config = dict(
    train_examples=123503,
    image_size=32,
    cond_dim=256,
    mlp_ratio=4,
    head_dim=64,
    fused_qkv=False,
    qk_norm=True,
    inner_norm=True,
    layers=16,
    batch_size=128,
)
Rows from block 11 of a small class-conditioned image diffusion model, named by matrix and row number. Rows with one number belong to one neuron. Each number is 128 + 24 x the weight over its row's rms, rounded and kept within 0 to 255. All counts start at 0.
After each neuron's rows are labels from the 100 images, of 14976 (inputs lightly noised), where the neuron reaches its highest value: "patch colour" is the nearest of a few named colours to the mean colour under the peak. Only what is clearly more common there than usual is listed. The data: crops of objects in photos (Visual Genome). In brackets: how many of the 100.
# fc1: MLP up (model.blocks.11.mlp.fc1.weight, 512x128), inputs 0-63
# fc2: MLP down (model.blocks.11.mlp.fc2.weight, 128x512, transposed), outputs 0-63

fc1.228 [ 98 122  99 129 126  80 146 139 121 154 149 108 102 166 131 108 152  95 133 129 153 182 129 159 121 105  99 113 106 179 153 109 117  93 135  86 145 148 110 117  85 128 150 150 128 115 103 133 125 126 157 125 165 101 109 136 130 101 145 149 109 112 131  90]
fc2.228 [183 110 127 153  74 122 140 116 133  99 122 147 135 131 131 107 140 124 130 122 113 196 104  96 135 131 109 135 109 109 128 125 120 167 111 116 124 160 121 130 122 137 118 166 119 117 129 117 138 139 125 137 124 109 144 157  85 104 149 107 126 105 122 152]
patch colour: red (32)

fc1.418 [153 162 142 145 130 125 116 109 125 153 114 167 127 110 145 103 148  54  96  94 121 147 121 111 125 122 135 139 168 165 148 119 114 144 136 125 119 156  89 138 130 107 140 181 181 176 118 114  93 120 125 126 169 167 137 115 108 123  98 111 137 144  75 123]
fc2.418 [ 97  53 131 120 112 124 140  98 130 127 133 145 135 133 138 129 140 141 179 124 125 152 160  99 116 173 141 110 144 152 106 141  89 133 115 158 111 135 130  75 138 152 138  96 143 150 129 137 100  93  92 146 149  96  77 151  86  67 146 124 153 148 141  97]
patch colour: orange (77)

fc1.238 [109 118 133 159 110 108 103 143  77  95 130 107 141 140 136 124 161 135 150  98  66  89 131 132 117 124 131 147  62 107 151 115 162 129 143 141 147 113 135 150 145 125 190 101 170 110 141 149 162 141 145 127 124 133 150 130 153 139 129 147 139 165 110  70]
fc2.238 [128  97 129 117 126 151  92 116 184 156 107 112 132 142  92 137 148 137 122 125 130  76 146 141 107 102 119 143 131 162 155  89 125  97 156 142 142 118 121 105 110 109  90  98 149 133 125 134 128 144  98  99 148 155 140 154 151 169  85 133 122 167 116 145]
patch colour: green (30)

fc1.129 [117 129 156 101  86 151 108 106 140  98 141 145 153 126 136 100 127 150  97 134 101  96 135  89 153 120 148 148 161 137 102 139 195 116 133 115 132 149 128 100 128 108 156 135 141 160 136 112 144 158 176 136 118 112 149 123 133 127 161 174  68 114 128 127]
fc2.129 [ 97 137 112 129  95 137 103 121 152 105 149 124 135 121 162 137 137 151  97 121 121  79 140 165 158 100 119 158 151 102 142 163 138 106  96 148 155 155 118 111 115 156 150 128 110 139 142 122  60 121 121 152 148 143 116 140 117 101 148  98 133 115 126 128]
patch colour: yellow (45)

fc1.279 [130 165 141 101  99  97  91 125 129 127 155 117 167 155 127  74 138  90  97 135 138 151 117 129  77 113 117 167  99 177 162 115 103 117 139 127 145 146  68 123 124 126  96 143 128 134  96 111 116 125  94 136 128 164 141 171 143 132 146 136 116 114 110 131]
fc2.279 [124 107 145 107 144 129 131 127 123 129 125 115 153 117 153 150 116  88 168 177 141 171  86 129 129 183 121 119 112 146  80 111 171 110 128 135 103 155 106 152 151 145 129 109 120 135 139 123 148 118  92 157  75 131 172 139 149 124 139 128 140 107 175 124]
patch colour: orange (52); red (33)

fc1.179 [128 174 171 131 183 151 113 161 122 155 148 116 111 164  71  86 134  95 109  98 102  98  91 112 140 123 119 157 128 162 181 115 123 166 135 147 138 133 121 128 107 102 165 130 115 137 125 103 139 110 123 139 121 154 156 137 173  93 142 146 102 138  72 141]
fc2.179 [107  67 116 134 134 151  91  94 158 118 112 150 137 118 131 149 137 131 155 168 160 143  94 121 121 160 102 106 129 183 132 139 155 134 130 168  92  94 118 123  77 168 124 112  73 140 133 131 128  81 152 148 123 109 132 157 125  92 129 112 129 130 148 125]
patch colour: yellow (94)

fc1.499 [ 98  94 106 112 137  84 123 136  97 120 107 120  97 128 129 123 138 127 121 139 184 119 119 124  81 104  89  94 137 114 124 115 136 177 123 102 152 134 121 158 100 160 167 113 107 146 141 168 192 165 163 145  95 119 122 120 160 154 123 115 123 120 135 110]
fc2.499 [157 147 130 138 147 104 149 128 121 132 139 127 158 125 154 123 122 110 135 118 167 130 176 133 131 135 125 129 143 112  96 130 117 163 109  78 110 138  92 136 134  72 121 114 157 132 125 132 120 129 117 105 118 151 124 108 150 146 137 112  89 130 112 146]
patch colour: red (25)

fc1.63 [112 130 161 160 120 131 136 141  89 132 120 125 107 125 107 133 116 112  95 159 115 157 135 132 112 124 141 128  67 147 109 141 194 144 189  93  91 128 108 145 166 126 124 154 124 146 143 149 142 135 150 120 116 146 117 106 119 122  88 107 142 115  85 146]
fc2.63 [ 87 116 129 117 158 104 109 113 149 111 117  98 128 120 108 192  97 118 112 130 126 107 189 104 113 133 131 135 147 123 180 117 153 115 154  93 164  99 138 122 111  97  91 118 118 153 140 135 124 132 151 151 147  86 123 122 100 129 155 150 118 117 112 126]
patch colour: brown (62)

fc1.507 [120 109 110 107 128 137 104 118 114 173  88 107 180 120  92 140 143 109 157 124 153 169  67  92 123 118 129 110 115 116 120 133 110 133 114 135 126 193 125 141 173 141 118 125 144 119 122 124 163 111 135 114 169 101 156 109  84 120 106 110 169 127 140 155]
fc2.507 [156 113 132 124  89 130  92 164 119 119 164  83 115 131 161  89 146  56 185 103 119 157 152 151 104 133 123  95 157 100 135 136 110 130 116 161 148 173 145 130 136 129 142 147 142 128 116 131  92  87 146 198 111 117 139 112 161 158 126 157 139 117  94 102]
patch colour: red (71)

fc1.360 [ 94 138  66 143 142 160 131 122  82 155 137 125 131 154 105 107 121  99  97 112 129 139 123 111 159 122 126 137 124 120 157  99  86 115 147 181  89 141 126 176 112 151 180 122 103 132 122 160 125 151 128 122 121 116 132 122 112 112 160 133 114 137  91 104]
fc2.360 [156 134 118 107 138 158 148  88 139 135 132 159 146 121 103 112 112 145 189  80 118 136 120 193 172 132 123 132 102 163 152  95 123 101 147 116 106 109 100 155 119 118 122 176 125 132 119 128 187 156 171 133 130 161  94 121 203 124 124 151  98 144 139 147]
patch colour: orange (79)

fc1.69 [100 106 147 107 192 136 121 127 122 143 136 147 132 113  99 115 128 120 142 130 132 202 104  97 145 138 149 109 130 123 110 134 140 108 153 118  83 145  72 131 139 126 167 170 126 125 134 103 120 137 154 127 143 128 140 128  92 134 101 123 142 106 133 118]
fc2.69 [111 131 135  72 122 145  99 112 153  94 140 193 135 137 127 133 130 102 170 170 132 115 147 141  94 112 144 133  92 126 123 150  98 127 112 139 164 129 118 154 172 128 163 141 128 163 109 129  79 106 172 135 150 144 168 110 179 132 136 161 123 117 108  99]
patch colour: orange (36); red (27)

fc1.201 [126 176 128 131 109 138  76 136 109 146 122 148 122 132 113 133 124 135 136 135  86 165 136 128 131 125 141 174 123 139 123 123 159 126 137 108 130 141  90 115 158 141 151 154 115 143 131 121 157 121  94 141 104 157 116 120 136  96 112 148 177 142  89 180]
fc2.201 [111  72 139 162 117 181 101 133 120 108 128 122  97 115 123  60 105 113 147 137 101  92 124 143 122 135 120 141 142 165 147 104 158 117 155 124  96 126 146 147  86 125 150 149 107 109 116 128 124 151 134 153 119 116 120 155 105 103 180 128 148 141 126 164]
patch colour: yellow (84)

fc1.368 [123 143  83 165 137 171 126 129 130 138 122 154  92 166 102 122  84 109 117  59  61  91 165  96 134 131 119 143 112 143 154 151 163 131 150  96 146 163 112  90 126 180 135 110 148 123 156 131 123 104 152 116 125 125 154 125 132 111 143 116 122  94 103  89]
fc2.368 [138 101 121 111  76 168 103 122 122 125  68 112 139 149  91 136 105  85 125 100 110 111 144 158 109 133 122 133 145 116 125 137 155 110 119 119 145 135  91 130 135 106 130 121 108  94 113 130 155 121  96 142 156 136  79 155 119 119 174 135 136 105 153 127]
patch colour: green (40)

fc1.281 [155 155 142 138 128 114 154 101 119 137 123 146 116 143 170 102 154 117 130  87 135 115 110 147 132 106 110 119 164 162 168 133 104 127 153 147 101 109 115 104 128 111 156 113 142 190 100  87 135  85 130 110 170 159 146 127 152  54 137 140 130 128 103 153]
fc2.281 [113  60 117 172 131 132 141 140 164 125 154 136 130 129 121 152 135 108 150 153 123 125 135  61 106 194 105 146 134 117 100 118 101 122 127 125 131  90 153  88 106 129 130 124  63 149 123 118 120 133 126 144 120 134 131 130 121  64 131 138 134 123 124 165]
patch colour: orange (56)

fc1.427 [119 115 125 156 159 194  71 140 148  98 135 113 142 136 142 109 129 125 157  96  75 128 113 116 153 133 148 124 136 118 139 134 183 137 140 142 130 138 113 144 124 130  44  98 114 148 163 123 120 134 112 121 106 122 136 121 133  66 146 154 148 114  92  92]
fc2.427 [139 175 131 146 149  68 173  94 115 170 151 146 131 134 155 137 145 123 158 125 193 127 153 161 117 133 163 121 107 139 112 102 130 135  98 140 165 121 102 131 171 127 132 168 162 124 139 117 140 134 133 128 122  95  77 137  90 127 110 160 101 120 126 131]
patch colour: green (72)

fc1.91 [143 160 148 142 147 157  63 136 181 111 133 128 124 125 156  99 165 149 130  85  80  86 126 103 137 145  99 109 143 149 105 155 150 105 151 141 142 192 158 115 123 149 160 104 162 109 175 102 137 127 123 126 153 129 148 120  97 182 102 126 145 128 126 121]
fc2.91 [122 122 129 154 137 169 104 129 121 117 119 123 131 102  98 157 140 104 160 105 115 126 106 117 117 131 146 120  83 142 124 146 125 116 111 223 130 159 121 107  65 104  99 138 149 158 147 131  99  91 134 172 139 121 156 196 109 148 125 160 123 118 144 132]
patch colour: green (50)

fc1.25 [104 143 137 129 174 140 126 104 137 128 132  74 150 100 112 134 137 135 141 121 135 136 113 113 159 160 128 175 174 131 111 107  84 131 135 162  99  75 115 171 108 104 167 121 134 153 150 169 113 142 112 149  73 137 144 102 142 100 134 156 116 105  95 102]
fc2.25 [162 170 147  52 116 133 139  96 100 110 114 133 103 118 123 130 131 161 163 108 157 117 146 165 168 152 105 124 116 174 136  99 139 123 121 147 145  87  94 200 142 122 143 136 117 109 114 125 156 128 153 142 155 147 145 108 166 120 122 126 125 108 136 169]
patch colour: brown (64)

fc1.369 [ 88 102 103  99 141  83 129 114 109 180 137 121 118 142 121 117 162 145 120 110 162 163 125 166 168  82 120  75 140 142 114  99  69 147 128  95 137 158 105 163 114 120 113 134 109 129 132 132 101 131 110 118 154 117 104 129 130 108 154 117 148 167 128 106]
fc2.369 [175 128 128 116  88 133 103 128  99 133 109 147 145  98 130  65 155  90 149 103 116 205 143 153 138 121 115 107 134 111 135 124  94 145  95 126 127 148 108 154  96 120 137 199 115 129 140 149 161 116 134 134 143  94 127 108 163 125 118 123  97 137  94 157]
patch colour: red (65)

fc1.113 [126 127 121 148 149 145 134 124 115  94 100 160  73 116 177 126  99 124 137 108  81 141 135 154 111 147 132 182 100 118 189 109 152 128 162 160 106  92 139 110 127 161 130 100 134 127 139 132 100 157  97 144  96 117 101 162 131 100 117 146 117 135 139 147]
fc2.113 [124 107 113  81 180 124 102 128 128 146 173  92 125 167 127 151 103  89  89 117 138 134 144 111  91 146 105  98  92 167  78 102 103 113 110 166 137 101 165 101  87 148 158 114  95 185 121 138 154 115 120 142 101 126 124 110 100 121 150 109 123 138 106 145]
patch colour: green (53)

fc1.55 [104 128 130 157 126 162 123 121 142 130 133 137 151 181 146 114 121 104 124  75  80 131 142  99 151 137 156 130 125 130 157 127 112 116 130 134 133 141 130 122 106 129  34  69 156 143 190 127 127 103  90 137 121  94 121 160 122  98 140 125 160  91 118 106]
fc2.55 [129 131 113 129 134  94 106 120 176 142 130 101 131 117 165 129  87 115 152  84 195 124 127 148 112 110 168 150 128 142 108 105 162  95 152 151 154 115 128 149 121 111 118 145 129  88 143 123 111  93 144 118 110 105  87  97 138  93 118 105 141 106 131 137]
patch colour: green (30)

fc1.304 [110 128 109 154 144 132 115  57 115 120 110 158 112 110  99 105  88  83 147  88  66 155 101 161 129 141 166 124  98 130 128 120 112 179 193 116  77 116 147 127 140 130 128 126 133 109 173 148  97  90  93 168  91 124 125 150 110 102 127 148 119 112 129 100]
fc2.304 [144 116 136  82 121 104  91 154 110 122 136 112 121 108 117 160  87 105 142  98 165 112 172 129 109 115 131 116 118 144 105 127  98 130 146 109 164  89 172 121 179 119 129 116 126 135 106 141 143 105 160 109 148 127 117 112 151 105 129 104 139 134 138 147]
patch colour: green (40)

fc1.88 [111 114 120  96 130 120 122 136 171 131 179 156 132 130 124  99 170  95 124 146 118 135 103 131 122 135 120 137 198 152 132 127 131  83 166 117 117 168  86 106 135 118 135 146 159  96 139 114 102 123 141 121  98 157 148 110 126  98 122 132 112 142 120 156]
fc2.88 [ 86 146 146 115 100 140 112  99 124 109  68 167 128 119 121 137 136 173 164  82 126 116 150  98 140 115 128 124 113 174 123 161 121  77 138 125 115 143 142 104 132 132 170 139 135 147  97 131 154 107 113 121 124 119 106 191 137 121 125 133 147 149 131 158]
patch colour: brown (66)