python train.py --model="class-conditioned image diffusion model" --fused_qkv=false --epochs=10.8
Rows from block 6 of a small class-conditioned image diffusion model, named by matrix and row number. Rows with one number belong to one neuron. Each number is 128 + 24 x the weight over its row's rms, rounded and kept within 0 to 255. All counts start at 0. Numbers have three digits each. After the name is the row's rms in percent of the matrix's.
After each neuron's rows are labels from the 100 images, of 14976 (inputs lightly noised), where the neuron reaches its highest value: "patch colour" is the nearest of a few named colours to the mean colour under the peak. Only what is clearly more common there than usual is listed. The data: crops of objects in photos (Visual Genome).
# fc1: MLP up (model.blocks.6.mlp.fc1.weight, 512x128), inputs 64-127
# fc2: MLP down (model.blocks.6.mlp.fc2.weight, 128x512, transposed), outputs 64-127

fc1.328 104:123161159125115193117143122106161118121128152163122127114164129135078136131157114132105111141139116092125124139122118112202152098142128154125074110184148116166103130096114072094117138051155133
fc2.328 108:135153116107129123097153106130123125122127164139117121069151177114173144136169153118148120140087141168125069140124141140050128097115128145145148128167117106132132095135113099139144149141142140
patch colour: brown

fc1.225 103:095116124117124124104139150166113115129140112158173126142112133115087118100168185140151138118122103151144165132145125112140165142121111096167111117137116131120143085096112112151097145147115149
fc2.225 093:123132133138145077091095174116135127096141154080136127123120129134141133135165132113129135161115111165143081117122149121143143176132187083146141163124160098121129132134093114113144105115117142
patch colour: grey

fc1.77 119:123143161158103149134146129074087136125095135114152150200154098120121142123172126133154103109106139106140121143119125110151132123162145118122132127111159127124119149116144116075092127109080089
fc2.77 120:115127148159158159152097149141212150157158118104109135140122175130143128128089147156140123131130114111121150172118120138130168108107122125148144158095131143121145107155150137143134117159112102
patch colour: blue; cyan

fc1.4 105:094109136131116130095128182117130115158128123125097191140115116107147145138131141125116141089125087097114121128136167126184159154145125107142135099158158138102142106139112123115116125140155121
fc2.4 110:135125103136115147084101092156108141097158128109127115122138094109118127120150121127112138117134179100123117160112140150119136215092169082139127204110119070128118107105097149114113134112125128
patch colour: pink

fc1.210 124:138096142133126156156153189105130135101159145148110129134106114140103088101141117123139107116075139177142142112156134133158114103127108116130126120129136122077156141094115102115164134122077129
fc2.210 132:121131109152100145060168131116123136151121144204126110134128127111140123133095126124125119098150109115112100112161149137116115115135112104145126127125119140124132119118160120133106104121178128
patch colour: green

fc1.51 091:145125167109082128112113110092114140130139137159182137152111137187123176098151105131120099127120172151144143154126144086170119115142083146128125132159163117105088122105133165146128092111104140
fc2.51 083:129127181129101134126183107136139139121093121170151164145133156154121143146135108126136132142155109118116139097161109113148131123168122127118150120131160149118123142126090142129121168160156148
patch colour: blue

fc1.338 104:079123137127121136115095105135129153151137132079128125091124124116147138130124120129093121123151100172132134121148115098151126136120136129094120138140116153173109076157110121149088138129187114
fc2.338 095:126167152153094096158144148103118126119141129089191126117132135154148127160135109122121131120117090228120118155129142137111161144104101127075143110120110098135118114122161136153151123128085151
patch colour: red

fc1.19 121:125111155150144143134158192144091126104139153169086156142188126140099120141172097147124115133117167142166145126118111133139113096121106135121132128116147098179122116112136094106138113144073115
fc2.19 119:124106152152137173100115125111167133101129125129084144141097098126152150165082116126115141141140099078106114125122160150124140140122111102144143153125097114129119155105159122114107128111102142
patch colour: green

fc1.161 085:139169110111137131134135111119126159147094133138137136097118123139120088139140103141127120126158063127101098075147144105092108130117139118134151172136130110111087108167141136133133127147149083
fc2.161 060:108103139055097116129164170119118160156142117099132114142144130133131128189113141116118111183156144127146150163130092096109139092133166102158108104121109093106129153112153132156123104166166150
patch colour: red

fc1.138 090:076123127117135146095133130112104114160144140101137135115142107113148143120126128175130145128165142120156149139145102117177182092122152155143131122155137120157098145134121054121104152053163154
fc2.138 092:145133143113149136174166133118153136140132154178126108097112119114118145109134111124120126133109136133150069096142129161155114177118133118170132168074169114106134123127092122124161142135187127
patch colour: pink

fc1.65 126:124100119164126132092111116081090112123099148132155112152081104161133179129146140154143091090151166108127132124120117105135156103144122132131097135117158121103124144121153113161110120129138153
fc2.65 114:127114129153137127154099111130099129166166141166129149149128121108103122132068113114145135092124104127115135113136101141120145121122111144110122113095081110130140120108096160117110114134141126
patch colour: blue

fc1.454 085:121114125091102131130121141104148161124118148154097142129165134150148147118170124140091073140117082093102132166132092145130129118052144126119132108097110089141100096084088104163103143108132124
fc2.454 078:126147136101090147129127135123138140169156157146094112135131139118120118160135131140136151103146105110146121103114145133136109162193119124118142160092079101127141115102108108130129126146142124
patch colour: brown

fc1.41 105:138131124134106167136111125065143122138102111131155091210125117118165148110167125121138102115134139109118139152129117141133121127119127135157105137122144129178136161129124113154110106113101164
fc2.41 124:126131161144104143117071152128114114118142110132059127150121151125109140116082133136130137106110100077141130135132128114149124124162161143143133096115134141135139119123130176108133139137142115
patch colour: blue

fc1.133 087:105105112130154137130114173122124095147152123171189107151136124130173178134185126104144123159162119158104143194126128142151156117123147128109146132127092110153127144120136111139125141074127110
fc2.133 096:123145146142121109125122102145182115155142138135116124133124120116082111138116162090131132141149089121163154112117137134106116132149108136125132111155112170121126103139110083143080057092162134
patch colour: grey

fc1.21 102:126096091148134122093169124132144109139125099080124132138083152103113162146147158121147139118165087134145102174123137056117158116148123139164099161147128117077128101121132144145111071092130192
fc2.21 094:121093042148119160103097083129112128115135148131114121125120128138131160123136207135152136120119163163138125122152136158144108071096121141133117101101091147127142137161133141121070098123131153
patch colour: white

fc1.142 109:121124208174130120118121103144147133101098137096126122122224109145125108147083133129092130116071131123159112105128134179132136124151127105120128123124113099118114136111104150092086106152109054
fc2.142 106:135108134121080124103160112141157122125101107095188094126188148120137143135098157116183115150133146133107098149098121110128125154121157101151132105131178023109134102132131146133111120135135075
patch colour: red

fc1.90 096:084093136150144158102153144157141134107151160150114109108116095106105083110104157121152145137140131152130135125123120145151132153152119121144129151148119130100150152119159120123122101100112095
fc2.90 092:124118182170127088142101090124090135149125134113140107107134163131148134112114135132132120152112110150097141143150124124130132125115075117139117170157172122127142153130133082142119098114131124
patch colour: yellow

fc1.422 080:142122177127170168166134181142160149112112106106124122149126123129126134133119151150106139086143101124161109156146151169094142128106126127116185138108107129131100162085133143108122168122113127
fc2.422 083:113122154089112113105155129132139150100116109124142109122132167142110136111133109142139122103113060125118146102159114112127099113152129122138068074106160073120118137148144133124109121100113149
patch colour: black

fc1.430 111:107107158169132166101150165115101143065132126139163118110151139128124159117150147151116138116126145142128147081120118122179145114146134146146103154151167106140128141109180096101098141113088146
fc2.430 108:122095125133152117184129122145144134090152121167150171134105154136144124121129122126113115130115139111099112126149109149134114084093133130143167112118174160119138137157137156128187159119148096
patch colour: grey

fc1.296 090:160155172116086189137121072125147089112148116170114118122132162133148121124189119099142118140116117068110113143160127125169081130136160140149110132140079126148140171108184135111152138150114123
fc2.296 089:116119154105125138162092100132169110141151098165152140129123137119087149113154146130104122125127090156157144088102117104103128105111158123138096120171095178143131133134160111165136127157096124
patch colour: black

fc1.433 092:098116155150163117092117105147097101117132148122114100110145098129087119132085132138119169126119138179156163106139149104132137127181100147147092131147123112087122156179132119108130099135116126
fc2.433 096:129144154146089157101096108115095115161139115122116100127118141142156150122090145114124126154109135122156137166107117129138154148098065145109113129128098150140103116117106106133108126092061126
patch colour: yellow; white

fc1.506 098:159136136140153173118121112093119134105105099122126125088157096125148112115127120171097109085116185149136154098121129146133184127161099174122100110119149113102137149139147156053148106120133133
fc2.506 095:125113111127162132118151148132165105153124112119103159141099097142135155110104094110114126140131113092100119131162109145109108108114111189189146124122178135119138135065069149114120149071164110
patch colour: brown

fc1.368 117:147099178182187181142164096143105153117095117147142128143150109135122173092168119108129126076137162095161162118135116124160138111133124142129112133126144109121106109144107104113101129111155126
fc2.368 110:114107127139132114105114102127134114129082172100123147128111091137057122101117122160119128126126121119115137164145137118181114073157119132142114166094110142124131131136184097136136146101154121
patch colour: grey

fc1.337 090:098150166112128136133123134128136116096091131117129109089090142101125127133154166169079159122186119121147181162122138137146129117118080113132190092136113107125131158111138136127110103088128142
fc2.337 086:121118153098091115138144121157119147086119147178146144130100135119130112126094118143095123101154152132137156139157058100158171114129145165132162148178160141130139134161112147091137090135156140
patch colour: pink

fc1.359 101:115150134136149131113059124100141161141145155109163129128172143133117145106178097140150088149131135150133125100123125112174155110125114144097120084129116106135103066066141158145135135118140111
fc2.359 089:114137163143182107158160131121093153149160133141148150126129147137155124144135092095126137151136136180101106099097155131134119150159178125157118142112116127113122134087125107145109126099148126
patch colour: grey

fc1.16 102:086116145140136128115140107145181079103150129109091152134119148054157116118076155124152125144116121152141119115167104116122116141165115119143125089108147129134133153153114118145083146127136132
fc2.16 087:127152123119111133170151114139156134128175105195147092130136139122138132134065103132145125099110188120091154148071125142104109114070127129111106096105105134132115121089114140129112113114145124
patch colour: pink

fc1.437 078:152157149111161146104099126152136138169147122104122148100079138139153138160132152094137139115147109097115134144118132077134131150150117133142145170128099118132130146131118122111115126121128183
fc2.437 069:128165148137149127077141135132147138148120102108121099135105133119126123103098127125167149151142162139143114145175125157131110108094118112086156098146142106104150130137122127124093159148110136
patch colour: red

fc1.451 092:099149115123161155123102134147156147086101138102121154075120140123170158109123147050123134110123101112144118109130113107118077117150168111134117125123206156111111118104115100081117135128145092
fc2.451 108:124155146123145106098209116120143115076135123159153132134141143131130148130105128211143107125149140188120084122098126127159118124134100162113151096133086130122131126135106125144145183142102103
patch colour: pink

fc1.415 107:117114157162112103132125158160104090127115123080104091190122122100114093105113151139134159117110146136158175108162114103129175110127128125127098173136139113105176142145112136120129118116090149
fc2.415 115:121160117132145105137119127128106129157110156122131128099126114121114119123155092109141150103118076145142150117165098166136131122160112137099131135135111086128114143125105070144122095114131117
patch colour: white

fc1.110 086:137125144142137109163156148095117159189101124092100097129093137150099116101155099138115098130154120130110124109115142144150125111127085097087136124119121105120120122126138086141136131116154109
fc2.110 078:114130107107120146105110157115121153122141177119096078094141114120143124122119167125124152110120149109169181156137141118181120135088139112120123112142156152125134149139168136122102152137163121
patch colour: brown

fc1.358 109:150103119155077160170114141115112139141141114124098110128132140106129150096106160110099138119180120158160166133142155120110109129146087129102160122067175097152125143144112145120138114121146101
fc2.358 113:128130136091099108123152140115117133152199138137095108133141163137142134131148143148104123166136128128094096132120012129106095114105095119136092162093146188121128118120127095135164135129129125
patch colour: black

fc1.106 102:130156154152156108098084084124132130131120096132111122113183111115107130088126100119079123143123113089164153119166107164111094109118122106126098133155118121143100097128116130155132082144136184
fc2.106 109:128165108089111149112112125114106113133146146114120159128135145133100139127087117125126130108167087144148169131105115096152059161148149107106100152133193102135108131161174143114175109125133153
patch colour: red

fc1.57 098:129118140134124158134090118120156134126184166126112056115043140150144125140145136195128123143092136136152118073140142144132128098158119077084101118126117121150148111130069139142117096117153139
fc2.57 103:134098138137149113107152110126120134103177134118105071125114097151143133090135108085123089164115158093120119177162164109127092099165112118074142161149154127111127109117088145117114128148133133
patch colour: brown

fc1.387 104:105099112123158113136082105136162117088070112129129124138128109145158132067164140117121121116156143137144148098150148145127100110127119181152104092136192136146162145132116134140131145108070134
fc2.387 104:135131072109168129151141111138109136129149090207147135130133121128185109145117137110128114117143131103154136091089143133122053152091115112141132103115118138132146119124101147130146162126129137
patch colour: grey

fc1.70 107:122101085134143127100111102113114127147104153138125121158131096114119172114188175141112083106131143125116131147132105125163142145146111105162139120138129104133145085117150136138065119105090162
fc2.70 097:113120154133129119119178155135124127159090143141136139150130122105084131138126153165106147115138110146111149118142142169132103188120125126093149148129097141121126138131094149077120108151105121
patch colour: blue; cyan

fc1.502 104:116142132154150118148174113128092142151109120130108136109070116108087121119104134132118129156105113106157186149129144094156125093110148142181111124143112132137130150117104131142136116115107170
fc2.502 116:147133112143147112125155097139084096153087104150087145138114117097123124098125160121106158114112126151102143089132136129153111107123140090233128134138107121124143117113133090149154137132150120
patch colour: pink

fc1.64 090:089106140135103177161114157117135101131110135100108149121145126115141155118159122130127168154124112091118145141148114105174144125077174126115143146116140123143107127155138136151148150148111143
fc2.64 075:139059165123070118155132116127159113094115108101139083148137126103111140171107164087117117121169093129136101117143157094133125104148168126110182124112164072140137122145123138150178108121117132
patch colour: pink; white